Weights of a small masked image model: 40-pixel images, trained on photos of plants, animals and fungi (iNaturalist).
Rows from block 2 of the encoder, named by matrix and row number. Rows with one number belong to one neuron. Each number is 128 + 32 x the weight over its row's rms, rounded and kept within 0 to 255. All counts start at 0. Numbers have three digits each. After the name is the row's rms in percent of the matrix's.
# fc1: MLP up (encoder.blocks.2.mlp.fc1.weight, 768x192), inputs 96-191
# fc2: MLP down (encoder.blocks.2.mlp.fc2.weight, 192x768, transposed), outputs 96-191
fc1.226 056:136143147162097102163159109124190128149065152122163144170134139097157131126095105196107127117132081074141121126105111138173123111075157123117133093108155080119112126057137134180093063105120134085148069114166152113125141092129135164160141121212155101141185096151142068114086119167116091049
fc1.227 137:108137103101094132149118090137099083164129094030166146160109183141129085127170073120142134191122086094087153139184131088114121184084161144152150125160095100119180137126177180153124117114118077150123135141111158180119095172179123147101127123095122128205040084156126117097116064177147176105
fc1.228 122:132126080120100109112077147141071120110114090084092231092073123114109126128104133125124125137116166134155124136171140134104157152138142077181112088097117171118116126138143104085123123130134100161137118163095135128152107165113075108091151142150117096114123136223073094087130100115190152125
fc1.229 110:101126167096109188138144104093132161100141183166099091131125134098161133189084136101158087087148110103106107105182110138162091104125110140142157118112095091116087168078162083152137151190148091127151135134162118145142126099119172102084196233135208146122159068164156064130115083188133108103
fc1.230 173:141198149086143117156170086158088075102135141179095141148123094082159089058156180127165142177126116150136062158116127114089090170090170187109102057138139094118144162113108144188142120131081105091092113118092138151136075106128131127111153099106066161165146172082154138102144123124145151088
fc1.231 039:100094071189098159137155101133124180102155140119112145103101041175106154096106113110125082109125110161250147136077144154133144126173134192114108137123167018104124150169095140163133123131138124091160158127104120148149156142166158138176114172122092183115094159164097146120074105112148118166
fc1.232 040:179093132146098129064096103180160147090155113115084167139129117119165129127204149112201117099128155102183138183118169145136124117128214116154144175120115157112100122094191115165133094187062138113151116100098133121105118135086168105107137141107077126143138112071134125084088137127114146179
fc1.233 097:084080112167124111159085171154141145190166164113051129151132180084075056168109084144107085127121169120152106060215180135122145140158111125184078080115095147155118197098086112109163109106150096087129160079148095118194112141115096171064135116116103158166116163142121156117110174086169140115
fc1.234 113:124119086149080143105170127142146107126183190173087138087204135153145064141121107087072138108092115100100142155162173146128172075136145187108150155108143098162121112098090113080117163092101169109158133123116148105086157158179139129112084167168173148080142087138139156103110099160068130143
fc1.235 115:176081134120136151114122091161138121147144103090099150156153134139131137124123107104100096128094131049175109111124146102118118161118072124176132163134131161174107102105130130083121197170108106171104140101115090125142149117109084115086141079140113143174035116144154099143078136179163138071
fc1.236 019:178139189166138159103101075177089183158165122110099122104147137203115166121142173088144126080132173169076110120155132145098185092142161135076093154151090119172117205113138147145149125154165186136119116174137106110125112159144143082094081165112142124135087134102149167158116126134138114125
fc1.237 110:149100108115108082143126172107145142163112100145100124099075128206116176143099082107059131154159122185165113150159172134146161184137090149146125144120105069099139173099138168132139069081136195190147162093161090120124092145171101195080125105109109087151118128094120096154098121136053112116
fc1.238 154:116174120094150136139178107116045141114164144094107145203091110185122175085141176162094102152094155100135117150076084152144103108170142119050088090133098150145177156135178149140109163106157138125140102100117087089129146117131116104134143124110160090110132106160090098146144150084108073153
fc1.239 138:098201145140159064123105107126166141149177101178117134125115128088147148136135124178191127174058114141148100135102173120098168093109143140148150093097101115175117129150135127195155167201120153085134115157134182122091121150149119156049124123133167092126111153150111132095128143134124171140
fc1.240 038:142139177127104168106206137115174127126158136121155145102128141207145121226158136118148143091073147088132153121116082137126173131111173130095145115110070148124130160160102125151163094096136118096158126183173142126125132130088118119084141119089064119119107035107152099109099111115123199109
fc1.241 086:117129162151127147132128144124153123143127140156133103123122117059160146071100114090171136127089162095107129141167129112074161086063130178148116146153165145102139096098110092156106132143110107110091175129133078148127116140119189093049138114133075129104136170198126177108184090107136146241
fc1.242 084:169155146074111127122144170150120129196112071078131165128133101080170103128137102143088104160153107146089137103081140140156123093119095085102146146144127177110146101123109088126111112125154128157148134138127155082136137120167114137146053066169068142196163186143131092192153136169131138160
fc1.243 053:136116128107133116114123080164165141089155108133146145099101099173183131165184142091158147128112157133207196131127096166079123093129179131107070122124100223137149143170120068162169093154115103120160119164106119130085101162104180103048118159064096114135086090133123173097127128077121165138
fc1.244 103:173188148106098054106156201139131155123143121160134127185121114197164078130079144145108104112075120125071132136098102120175141102147188118087107172170154122050166072125127122195150130159100156151140202149133119093090104124133173098169100127095103135164108119128156091126150161150109160082
fc1.245 102:138172145089140144123137150112167142129162174193110129151160122096142104134076087067099150121074167141143135098106134169130158158162143139110102099193107150130074116119137110117194096193186079194109129178154091128131082144180103120120168086168114154124114123101065132131067207125166123107
fc1.246 132:156060196106085158137150122157117185128108088197130123125145122166111131090125121127129100078101145122109157139136128109153144104125066157037137101114115146090163158099079114135100081169122117101180129107187118167132127141077145144194103113142145116093098112120125142198140201136118148178
fc1.247 127:114073116078148150136123065148114067112141091109098180117123143102127150175161101139057126150123107095155168184107081135102112111111077119116132167117133144137140133148072180106158155178107120210137131160122160122100144132115145164124129101153102155095129194069153138117143205122104123093
fc1.248 110:176131099103132099156081136077139111115112150125156124170130118076128140095093122132121126071138037059152159150101149125131078099173193117170153136111100130125074155092151102127133072032149152122164163155123184172168116093143113135151098154093133103131160187173077135128134124144133201141
fc1.249 126:092128141148172111127135139073141153152082127124120138156154104190131132169135099160166129179115091074137139134091178089153190136145155107139143113138075088091127173118143145152104126146135093198116147124065117125171113149171158109150185122119102168118166087108156161117096088174070159116
fc1.250 107:145163165162092117150087097115136136055103137140127114130099133146145119119114110081102096163111120099153143087088103073136115095120120175072104170083144112109109164083154154141111125122135132140053143125097133137102096117172148141121139089156106056114087141113127197153094090146156098160
fc1.251 048:107118131164105186162166084121129115140125141181121085092147130127199148185159152090140066111078090113108161142152110136143113140111124060150103127162128097162135173150161128096141123108090138114205140120085136159149128074147147129086137165156102110141086122046130142123119132124140164104
fc1.252 148:104146136062088115163156084167110122137123168101146109153178107150107159165228106110106048197161093158120141096096114094128114120128065101106144126164085155123156160113122200140137140178159144125133065157083114102116075117141127147106080120176112155084183179112146104137082143124144080160
fc1.253 110:136151165147127162138168120076122088110094116116115101097100099135172140178168151086165154109123119149116131173113044105143100096127090132117095163137151155148130179092090106183159133148161106099181156130071093131088111083178186155064121178089165117113119107115168100159195091139110147105
fc1.254 104:149135089130161133148160098151159099139097175184152122106138143160175105116110143106104087138126147057155127095128141124096159152106172087082127131090113096173105171112138062166129117192118120172135142137121178156093111161062134033112054095122129122145100127195092145129098128148054159140
fc1.255 095:122097095125115148130158144164120110115110148160133108147117121040120162150156090090145120144132071095130137084141174135096162109139130113178123142151098181163108101125118115137140124142131149102147144223106154161177120131187103130110161169171141121141109127178127142168136069148143140135
fc1.256 055:140091133168103119106173145146117133136167178120110170131099112185128143099087138114120090076118124170098183162114094166114106107133151175139159091154122066135158165164082065098148154140208113087096129130090085092116131114182119090060124139183139112157113107113102172115091149134111128116
fc1.257 115:132163087102073124174071150162141153155089119148149151116165185191073126147155092097118150107125104145152102162066139178088120150061117106119119149154118148123099139155163132136109116093109098192129107137174109140157154140137075112129087229138137123140167153105118166113094126132082163171
fc1.258 149:123133151159200063132147120175101105145102118162147132148106124110114150078069103105114108134133146112135153113157140098069137161103117124157148100152132136118131079151154142115143187176153096172111090129138095191191080121100165149111069060096123072115131097167126078153181140104113169151
fc2.226 067:159128103078132125084139148160059132119129096136112104112135112187163101158144135094143098152107162145117181170120123122113141155113077147141141148131108174134158142185152133137162153140130077206087156169109092176160056118131100135138135145053100143108084165122087157137137073104171176199
fc2.227 124:123160108148057087155191141124122166110114176170151116112177144114136135110110159122086111103109132110148082128116227210176106084113101163119143160125175147146095094107132154129133091130099181112079217206125086072189134093126120111134132104143110117118142036147126091096116162086077069104
fc2.228 134:119162144161100172148094121110187112157160141117181062166150100109114106060123133114122095123106114096133116098130110122103116125159159178128101122152102098110123074138129083085108149080171157127125155108138057165198198124053180098124203120164153089118115063116123096174121129176082139143
fc2.229 110:108173185121161146132123056125076084103101113139148146129118127165076135106191137130119152174174102100122110141015131152070133110158128139161125154132137131124117152175143116145137080117173123126101088095126150150080100137198145159130138116131118113106109207144197158124134150090044140077
fc2.230 180:151192093061153096148173087146124037105134091185170093121084091081159109135150105154125106052145107098147092139104128096106136177126135109111158148133167105137155124113072159164091125112116090149111150159116160177103118137114129096117159161112123123185146184107092143081166096125180167101
fc2.231 053:128141158081152120136083141105120058101100083145150097168128165038156128122154132132124134141094172118103167067183128105101158114066145109135162121133110207139135143144127089105174100090098147127138128148144166114110143095128136109046138100168166103137146105071188122114189165146086131093
fc2.232 061:140160156086146115181150121139143113146162120123162109132160131158057166149093135142082128146076129135141134076160086105152148127119058142127170104119153068154160129152047090125102105063144082154054134176151150157181122077161121145126088150156178144083134117129103201127154114160147110052
fc2.233 119:135159162064083173156164117084181174107115139131168146086132116089085146150167154091131091119109074096112127145130119107146199062112135119132147155127192110162112158125086173140159150156164164131112114120082148153111173158158194142152110148169124115175112096144077130086158130167100191139
fc2.234 123:134141114093139131153128111080073126066092130143145113148104161097118098118098141137125171120159130137130074138130154096174103219135176202157121111140119147062118153136170171134181132106084133107177095089100149119121130184072138088147155159096084139137103146122117068081126147142095132101
fc2.235 114:118063172139127105144118138147173187133109181170142059149071137142120119105093115168129084159152123155111104141177136134105163127158162105121029067127201143124153083113209152103107073163158106118098106172128134183079168175160090207099128094117120153167108088142093108110109159124142152129
fc2.236 017:112168118147128184104114098157108150146071109100129177131100147143144104124191111191170125120183122149100141106147129169133145125083106159154169115082120091095041157109128122121169102063109111184104142127151202100120137148110157204147083086136111167102099166143148112108079131099126088069
fc2.237 115:131146152220110180112100110104148121095112127131166054113086111108158114075162121216118133075100142155141112172090090185114187142130154141160143122148095148135094109135151106125146151115114110094146116217194106090101139177133117081127102183081146154143064094196148165119107128125146150114
fc2.238 139:124118073114118117163156062119160175087139109096125100213130123103096113111153201135124103099148111090151094134109128164152129089152157187097163120113184119101073114104101177126116130134142089142102158117149140125163082139075171108109114096145095162104168138140143067131169160100103075149
fc2.239 126:133017133163083193163155108075143077157172121146102103130115137133091131131132111107154172094103096142105176163141117153152191185122092137133168116116117134070106072089174111137119138119112180103160122162148140191123123114087151137127125076145103155158136164156081142156124114146154172138
fc2.240 058:125086095142144097103062122152132161095120138132092127164144040067119146071146137127115120144117119157179115132167140091147087123144123117140181128164191125130155125130157121138137081166111121169079119119090141150173104140111198159110109159178159127100199187093073170133148137144165085097
fc2.241 096:130167166150155145124196054124127153060165107084158156126152157117094081142112109120072145121133142118127189136106095125142173083129048125150149155122125081129085144088108123080109137122135146165142088102122165074163114094152128096220169109191171094160157110096074149158139165154165150114
fc2.242 085:097091098203112135153155109112162138150145126134120080113140117152115154177157148151170120126109134104080125159123125122097104156188174104145087104086144147134171142184099166166189135102138163098121099134117132182159074128116100102128207191098120155138103063128095160099104079116100117142
fc2.243 074:130115102143110187168148137148130138160114129136113130139203108115075111097111112133082120164147101121100097109150142101189138126111106152182232159127156055104093116119115131103133132031133142120083146156095133164163161086153125150167141107168146125079112112092117134089118101143122119086
fc2.244 094:115131111175188141125162105102107115076123116103095127100133116109128075130113064138138103150204175081138164107141144047113141076098148115094121122072175125161065168121169211118144162092170198110121154102093131123171123125119185110123149133154119100147128192141195138174131042168131185129
fc2.245 092:054088126165166116112142139157164123178135063169115071136103132113154118068090124133158112092108131147110122095158094073172126141166079133097115141115120163153175101093125103124104123147105181115060160020110140132098152142085157152096112082117144129183179153196116121076163140174139112107
fc2.246 122:098178129134095163161163073105145174131177114148094102123172172129125196169127144112097171099097113193114116190118180070141110146142085085126114104084101144076149141133159049180155128098088089165164110154119092143039129161095185112111144163076101187168129082209138074105115117133075160101
fc2.247 133:138167163102074178093118118123144112073128156140095089129079148132104093150090163195125186069087103153137140183136114069135077119119171130121055119111116123114135155160157145117122172079125109123116154162145135158127136088163145153089143112163144123168147155136133132173107082132143162128
fc2.248 114:142163150124150111139099097139136121061092113126113156087147087174143050092116126133158134203175123189055107135167086159162149132159115074120113105126158082110116099082155113150127098100138165096126133140141121147116092124150151085149108120147064137179166189143095107119100104152098154183
fc2.249 134:118146179124147164179089129150130138070159126152128139154092113118112106124101047118101135082153153085175132168156109152096151118125129090132140100132130131106131188133143037119094143135122088134074144131132092134151202124118114092149140133029105141119129083126112167131209113118152083080
fc2.250 098:163149121158090138093118181175171135168125128109134076103187163111108149057135126115140108132128106134134146084151082118160149165078100129137190116121110149090078161144138134085123142113148139099155123177146124207137037162111149125122113151098103123064157139090133077113108167114164175055
fc2.251 061:182164125024144120097098167137132182151110104126093165171149092159097120113132116153140195149150144135151121077131147128136132091137171186169193084146225127132134110149093137190134116125157143181103116139160119115125155179136140133138143066145154128122128128161123143089172150127133094140
fc2.252 153:162069184144103081153178108066146124058140165128178164072092077123090130143114126116051120152162130133093120113185143158151126127150114134074171171137144056090090183036057133078180118133137189106121181166096153099139123162108109123156109141135125135198107097104099147090096099164132134148
fc2.253 108:164157133120077159102154118144083161140116108156180142148160128134072098091195091233098110220134124082132120154115148159145118122125142108149136092097169162085104104125078120085137100161159137109109116091153151139135100139131120095149147177134104111147115133133095156130080131133160126113
fc2.254 119:179100152136187134133165130120103103139165137121103071135116160156137063183153130088135163133110162073110161113102144162104127161126141128114101108126155125124094135113150144154119125149135139136076085085126090203114157136101171109141138176102150063102164137140130073178095162150202081113
fc2.255 093:061142153199111125132104102106115152102062086133117088156088125162150166172156122123123177135192118036163044084098137126114172110148115073148080090103093055166140100104124138150103103090170161092138132106144149108106086130116166099145117159114064151110146127145119130161186130059161186089
fc2.256 065:104141131107136122162088066087110144128098055150117135126143128076121118124196094149125135158122073103177096087124104124153106143149121134125122208092153168104106112133148177092156097106066123177135099137131189089136122136104220150131124123085153149039140128131164139145114121114167101104
fc2.257 105:066139102068078114132135134144115095157153138115136136169078136155117140120076168181138109099162157159140160151108141150084139119083067118116144113056106104132136117143169098040052108150142115087124071140154147158096119173099158148135097126078131119107087085153108105162151143161112176135
fc2.258 134:133131101143153106126098125114100161147099098140161109185123114162175090115152160144133120140162100162118097064102136087166094132099132149146086146151133090112153148180085092110098138105153078126122053122152194171129110159144121149127098092120140183169074153128091148142144129133131176147