Weights of a small masked image model: muon at rate 0.0068.
Rows from block 2 of the encoder, named by matrix and row number. Rows with one number belong to one neuron. Each number is 500 + 25 x the weight over the matrix's rms, rounded and kept within 0 to 999. All counts start at 0. Numbers have three digits each.
# fc1: MLP up (encoder.blocks.2.mlp.fc1.weight, 768x192), inputs 96-191
# fc2: MLP down (encoder.blocks.2.mlp.fc2.weight, 192x768, transposed), outputs 96-191
fc1.83:490508444479500561470504500500430497500522418505508532470539510483565528492518482494503535447533504504531487556487554493495526510582465503498493513527505532521505513519535455459527501486524471519445540476415502473534511469558509469476513461427554443467464538512509556496492498534501507500
fc2.83:486514496499506473492509486531475464529487539478501511516427563455508478512489480466484498513476562507496521483502514573400468492431509472483483506510488495465475550514545480470472489503461517476540493525539519477497543489473468487546491508508491514503506494454474494511512529559517516499
fc1.84:497501465495510505501530493507497513504515514523481496488503495472497534512482509479499501514495480488481519487491512529498491507522507502545490518481479490508522501484518506501502501514501501466502504501490505527485504485542502486482534529483515511519525497518487490467511468517508502523
fc2.84:499507517493534531479515497509485508513529496479488494512486530491499489525475492507508512509498493476520490449504512463520478551490477512506502505517488502503511523513503512504495486526525477461499475503499521508517509523494485526519478517528469504477487538502501484499484467462503524543
fc1.85:513498492484441558520482487486522470502507500529479463512471517502505484514471527494499479480491525525487529526525485512502554504484482513475553484533532467493491501438449482484459541519508510493524500495496525504478526490462510521480451528507518522498539481506480488492451498514495475585
fc2.85:539537532503478513454483454500460483455524527486481514505491515472478489474517516499466461498440438550531484526496495488582504535477488520514518506470502503471482547478517528498550511479474504512500451543505509462494434528517465532465505519444438539528470491515534490475518536533494475427
fc1.86:466491466507483500519534500501496479506509514486513502504507492505479515485496494536498492483475497491480498487501507478493503485503516524482503495493498519522501523501499476478488484529505497482505520497491460504506501490527501495485480500471503509474494511508505480491493506510505502498
fc2.86:494527525507484474500481489498486518528499500490480516517498514506515504492501526471499507502503506494522492472481486491512488505500494486505502505515533492508535496488494547478549501487449481507509496486483537540517519529497536510478462495478509522518509486474484503508522525511497504499
fc1.87:520504507522469493550504487460472473452556482549498516448490499506582468508505463550519484459449545527417531474422506551471514520534479468567580524446501529476425506448509450521554536453484523422491518554440526524531518500505507568480446539464513456438450499517532444481505491461539471478
fc2.87:507434513484505539569474502447494511475524519530524463563479451399469516470504516478483533556461481475568556464555556508475514523506545557506556546526516523476521463539473529456495510452522483535538520476424461566551541523472470515507524491499497499466535495476464467504519473414489484505
fc1.88:504499504512502494508501511501498492502492481498505503497487500494497505506501511502509511505505503491496497511500493502494498485502493500504510512510499490508501493490480502497517491508499504494502502505491497496503511488501515499502493504508491497512500486510503504506504486513500472489
fc2.88:499513505502498494491496488505499504493496497496501500494497522498504497510506484500495494490495500490505505501499506489483489514503498512498479495494494498483504503511520498489476491504508499505498490483504497493502510507504493491503503491487502500506505504505504499512516498492504499488
fc1.89:512488503492494510517494482503491490499492486506505517487488484495486497490502501497518511513488502504528498497500492487491509502502505525501512532487495522469486489507514497491530501512499490504499508515502508502501502502500495512495499510510519503506512497532500512491489508520501493504
fc2.89:500509502504504491489493517487503512531496523500492503506528509505520490491490525495470497476517514512469502495486499500525480485477499489501503484516517481529508514499498487491480501489504511485512490494475495498501492487520516482509516505481475495507499488463502501495515489477489508484
fc1.90:485444499489535482543528577448474425415510456511499500494466513497496407493469553469489597478505511510514462543438533549434471558472481513514495553545489469529483547610557505492495439474532496525433499496508433515441461519524535563537474526509497496522537472494492543546448524513571454513
fc2.90:497477491463604471534504534520502494476534539541407523551488424535563475451505510515469497464542517460495440507511531430482534494482485573499480501500520513543549524463537473523533524508460485447475544477517558463505471520442443525504491520507504466534550489475473519501451472544475506477
fc1.91:468504538506517508432475510506503505517468539540504543520550489510532466499525538497482512490510456532507455463523490485564488458522494500531454467520501496480492502470524516519485500504501486502480481514488473487495511485443502497532496493538449452460544527502532538497480505510488538492
fc2.91:446519533483489552565461495453500537481518465505496462520488503480528495564503492539516525562486499477492535533495535496438509495503508532507492498460585512492496508490487474500480482483484513487526441509532466521523476493467494517504515471474498536518502489521467503508455454489489550494
fc1.92:537472552469547522466476476486479497456477484486482492499535535481449540456510455503511489524493475499465477514528506544506565512456484473518523494473504515419531565460506534520446449495488489536501459535482497578513496540540512477508468509497479486545463559476506465427526502542520507580
fc2.92:413513461535491478561520545492517503523543482504535467499504459531539506511548491497449513505495501448528475518532419504470531551509519501458490503488500482475482502457513490496557536541549484513523518497567475507464551507535490451532526497559479470468559451503486527559492535492464497466
fc1.93:495514476473508505520484496505504498507498496498493490486484524497514518487461501503521470508518535509493509466498517503490465490501513510500463503489509482491531493495487489492464514507515501500477498484505503474492517470509509475499490523502516479524509514485488507477489516523506539494
fc2.93:480505494534498496521523523483489521461534476474514489487502475499526500511525499503493491484501492489533465527485487503496506527489522506528522528488493533541506513535510524513550489489484507485529508502504473518471498494489514502496507474486461523497498513519529499482495495471518495491
fc1.94:493518478496513483536532582488485490510514457474505504466497521486503490511539491484511467506451478502504470537511488474562460528483496510529511496550499522491502490483519486467427491472489483537536522527522461422467488458493480495555522478470486499539485494521491542470529453490526462497
fc2.94:470472508463516507502522529496582498506500506474476526531491493441502449512515491484498493487482479523517497489469491523446508487528483516555488526479476529508508531509460548528497481496471534479490527442491496502519530506488495509488487492514428492476495495501530570500487502528462470499
fc1.95:512480487491513494485507522498492503492496494486509504487469488514496508482513496494505490500496523497528503517506529500499508500486504512505493486491509502485496495514494492508511499505517484500499514491488487490486503501499496500496502490491492501495489508509470504521495503501508498512
fc2.95:497511496518491513536501461503508498527528500524494499517522513480474495516486508508480507507511503501485507485500468510490488520521480511506504506513503493475496500499477497460505518486478505497517489495513513498498517509495503494503498483505506509480507468491558512476516487483478509495
fc1.96:432533543479538468524469456544529461533563543449493464524516524514567490425484465482546495519522549517517503524514557446484549555567381547531486454498472510448495532447472557586452525469434525486484507540483561439518535492560468478470489480452431513491547512528457551413516436472510443550
fc2.96:460475479496521573458481506451529542477515525609530467489572505542514473545487546513461479458520490544537572511475588513480521452467450494572516536521531554483461537457491446482478570443490585464546524513484452548548512442498466447495457510503440546512483444476409535429481558480461470459
fc1.97:494498490514497498517494498468440509486520526542526527507520461510497487529517496525513483505499464476493471519512487502499492482514471477472523475520523508514485488493502446470480512526499530490525511504555474535456509477519509512492445532499498510531522503488458559523520495531496520493
fc2.97:513506514518478531506462490494502515501540456518493505477463471508502484542508530537523487509441467494463482487494469542426491467542512541511482512505532514508482497494494512501451548507467572510506480551498532458509513471505493507470518499524515548470497517531483508524503500474506508488
fc1.98:526481483458507530509465497500506501474458498482506481503467534512537482514479539479453454492502514493468558490511476551509431461479480502551423502527517514544479503485486453551527482488478462508454496499504472477483509505527460483440470516477526526497523508520502501529501510500533486487
fc2.98:468491557486460472527515533531522540542530460494444505452495477523505511514535456513533495415545530494493449461494449473500514559458554535493549517467519492502518491517455505510474505482528486463506521529506476500531507528479524497543514518496490484451526480508502502435483553502513532528
fc1.99:481506492443500534504458528493523485511507482499466527487532522504496500500506512467504506521560453511515510509486543480517490493517510481518570483469476502466522493499487439488535510455510485509537467481509507503535482509496480494505485501534510517502501486538548473520498491491475519493
fc2.99:459516492520492505496479530537494485505520544519497496505490526466517505505458507508476463497516522492432499493554450526519510541472509527484499514507489472479510515521512513512492510502531504523483499497498533482511520456497469503499495541456498518483486456459474527489482520503547516530
fc1.100:476524449491531515503516515518504506484482485469490499491517497473476526465485523499520501497518514470532488560483512513469497520465482498505510448512514546522503498502518502479507472491516437496507449522515517509469502565500480526502488504508499529482478537496533479492494512520481502493
fc2.100:475505496530544497516472512504517539529545487488548502518484509506496483492459484489471513542499511461493531499542517496493488485459560480532481505498473535460494521472506502462514524511501513510486508541553468545486488502503465510494443523507495465463478481530523507472496527471557524503
fc1.101:466436504513523459515516571513489499532479487502483507517499606458483470498463526545514495498451509523573492485524493451504403520497525510513481497466490498503466486474496529456467521485513444485516498486466486472516426519458529504504500554481570487451462471520501517468501494478446523473
fc2.101:531501556506529465478490540487526517456500427525489515526483514501506534535518557472472451469513467519466518488530493483423542503515530502456582523535487449527462464500445494539538529444464493489371544423488485543533587485530482430491484508518491503457493472494457501519479455479507564525
fc1.102:520496499496493505523493449497508500494494484502494508527502516508524502517516508501509493494493489510501500489512509498492515480513485517510507503486532476478502494482514500488513500504496502503491491503507489509505513500503490495489502506478508508491506497501495514492498517504490504469
fc2.102:489507495525514513474503519513504520502507537507498473469507475478507482472452509503485510505486508506512497512472488512517469506462517483477494525503488529526495500526498515502494504507507500507505498507469503488518481482537507516499518484546492492500498486490502494483511476498520522529
fc1.103:523494479488512510514509516496482497504472507500466492496482492506497522507473470489519489507503487501500521515503493480487492492489509517530510494491467528506531525485489494515495482497519497493537484503517505490534514494483484509453498494522483526504522503521509510503497470528524489494
fc2.103:481522514525492466505485477492510507510514495492567501539518519503530457512517497474461524486483509491501501547516509484503504498493511485458513496504490466525478488502554478480498502518491523493480520524461477518493468513469529529504506511462523465469502474498487491499518529482518506498
fc1.104:488549448505531521515534461472491466533512538486480521485488529519500497521483471495479474500497502523519454517483510500500497516479512495473471501503496514487519503501514489466507488508499489492494532470507498518506548535467503503496502490485495487488460499557503511487505502488508502492
fc2.104:528468507552481461484478527486530503480515496483479462543506478513515514474504519501485526493506464485483510465491462520485495514510498528503493514528507510497479489480477546539495487508497510492529502494466528523541540510516540522494473514514503471484536519468473470525514512525498478501
fc1.105:558405477499492517505458530589496481496526489491463540492482524466461460544525553479560544492479508531402504517458473463512524474545504487467499495504533519542441524508494545536517551430509455487539432452523484491520468512530511501499483567553528501449474507509519431492455525492541490529
fc2.105:492541533562411518445508475480532548497509509475551519473533451459533519477481497460524489492504416532517555509484562513542510464473517472497525423495525521473414520437511495578505525506477519534504474461491465508486532467542523504517475486521519536499490464522500527531486478470498461526
fc1.106:479541485485454453502510510479510518514468493501522505492471473503485480477501530500459480501494517517459510551495523496478515474536512517520486474563506486501522560497480484481548496473483493518488528495506510544512518464498447473542491485550482518463478470456518473543494481530483480506
fc2.106:527540493499487526499472500489507519496522493491479512483460496480515521471448465510523516476466484488546486499497513525524537499512477475498506405478487495520509525508502467486537520512510511509480457532535487495501493522517517496535477541517529455499512524514498500504512477476470469471
fc1.107:514510496504484516508532487494505504471481494483496517504509493502506512503502491520509491511513512503493496503531497484500502492522491503501486495490483513484505502489520494519516497479514512500496500511532499493483508489489520515484534504477503509482483490500514490504475488490491525507
fc2.107:503482499491519499485476512515511506506499504506499490503488505491485498476493510474504499475501481494504499485448488513498500492480499490483531495521527495498491506513483480506484490522496504495493535515453502526536467502529479515510474504523479503498500520480465510516499518514529486504
fc1.108:493499487510501508502513486487508506496501490509519502501494506507512504506517509509512498511490511494506512493493477501493510491508500508498489516507508498494502510509496495502506493493482516490489486511492503496490488489499500497495492507501492502490492494516504510488503498493491515509
fc2.108:508500498501501488508485536511496518497499517475482494489516480485495487497482499491479518489502496506508489500510519499504475491474496489505524487492508496506493501483529501489510506499520483511507515490503474506506514501527502512493511481506513492510514502463497503500492499489519496485
fc1.109:513510525467481502491496469501478461531498498538483513524505512476498527509507489493506518496487493470477482497537533505490485497473516467481507520518492513493479470492509500524448509494512542493513507480485481488529550503526476477515514484538487491550507531508521467517514492489565532492
fc2.109:492485482558466509513498466475525561497456501484520514458505488497522468539524528507490484485538503501514529509484502503469514481526485482525523440493504505517533517534524485500523518487487455548498501468479491474492456522456501513489504531489512494480482473470481542486477505532479513499
fc1.110:491492495505487519513504478493488494497511509508497511503492481499505511498492520493506494517512494489513520507505516493504496491502502504504464493507527486495490495499495506504522506498507515516495527520507495498503507498483503507522504507490503502502489499502483497481517489498515521503
fc2.110:522527501500528483489498498498489509497473501508500494479508494508491478509503477489500508476499502522510480470504485519487509489484509493490538490515488516479495523537504517492496502497516499474515480458491493485496506515516502507480532492510500497510495474485516507510498495515469510501
fc1.111:477479502521497529509477485520500504497513494471465512498480497477477472506519468476496504499505521515483468529523475483493488493495490505456518511512493527496508503487477507483472504500513485492519513482502480513505506490459507495526495518505467531526519496509505498522517514502513488527
fc2.111:488504475526477510510499475498506492507503521486500526489457505518512512504512471483506525496484505501520510541520509529512540510506508504493510493494516489455498503469493456488512496511529507485515476487530482521486483528510538492484492492510507508500498505529489480495492505490500499499
fc1.113:480462519462495492497510494519534476488477488514521481503529499463520474486487489472525533463514530529501521495518469513514508505483501525478521523501490515481465523543440504515499538545527510517541483491541494497487484528502522511476496512529482480499512523464522476458452540549483475545
fc2.113:528520483517520513487500476476557437515510502463494490509478506501522516510493503496441483509522531531478561460519519523471505496527486504524527504480511469528505547474542452487509495490489527498535503490487514552536546463480479482471504483536505488511464514490487490461519509467503470524
fc1.114:497519547482443495487472544486498442453567478495481475548553475456479443499449544472445517469540472571475525442509503542566515583517540529488493448525521522464519471481489512479495494422472466508558485561498517511468482498523531547519463576493485500544507485488497471465526536488483567518
fc2.114:462565519519455557614466518462480489490508541525505505536518469503506495467487492473454499559512461443537484465525473475500497538526506482519516502523478548510495502499503466549485515530508493524483453545520453516490467499509481477499504486516506507550449488481529514563488536472530492490
fc1.115:527505496489486506497479518504496492510488505511507503482480506507509484517504500486487511502526488472490469498509498492506471499496477509503487510492490502479495507476485493510502508476516504500494499475506510480492521498493499512474508459521493485499504490525505523499490502504511513483
fc2.115:517508520509485492519457489497522516511469510494480514492488495566502511511497488481526489514507493519503490515473518507496526511504507567504514510470463497505506506509527486492520491485508503508487513473489484501508474509484505470522494516499498503484489498521492486488503511488490535512
fc1.116:523486512593544484524503524540533450501511496478475493495470458430467450526388469493476497497517519498498473479492520468525508568463561483522475455516554495547486445465471508527511496506538504541459501496510467502531521496467517510464493467492477456496501466511530503517525470495511558496
fc2.116:531481484464476492472513496531485483547497451502511531551518532531487487494546501498501492509449490504524499526479498470468537497467464499490496464493518483502461540522488494475477510482510446471514510530553516518542493488539485543537510476445562484467540557489469501499539493544533501530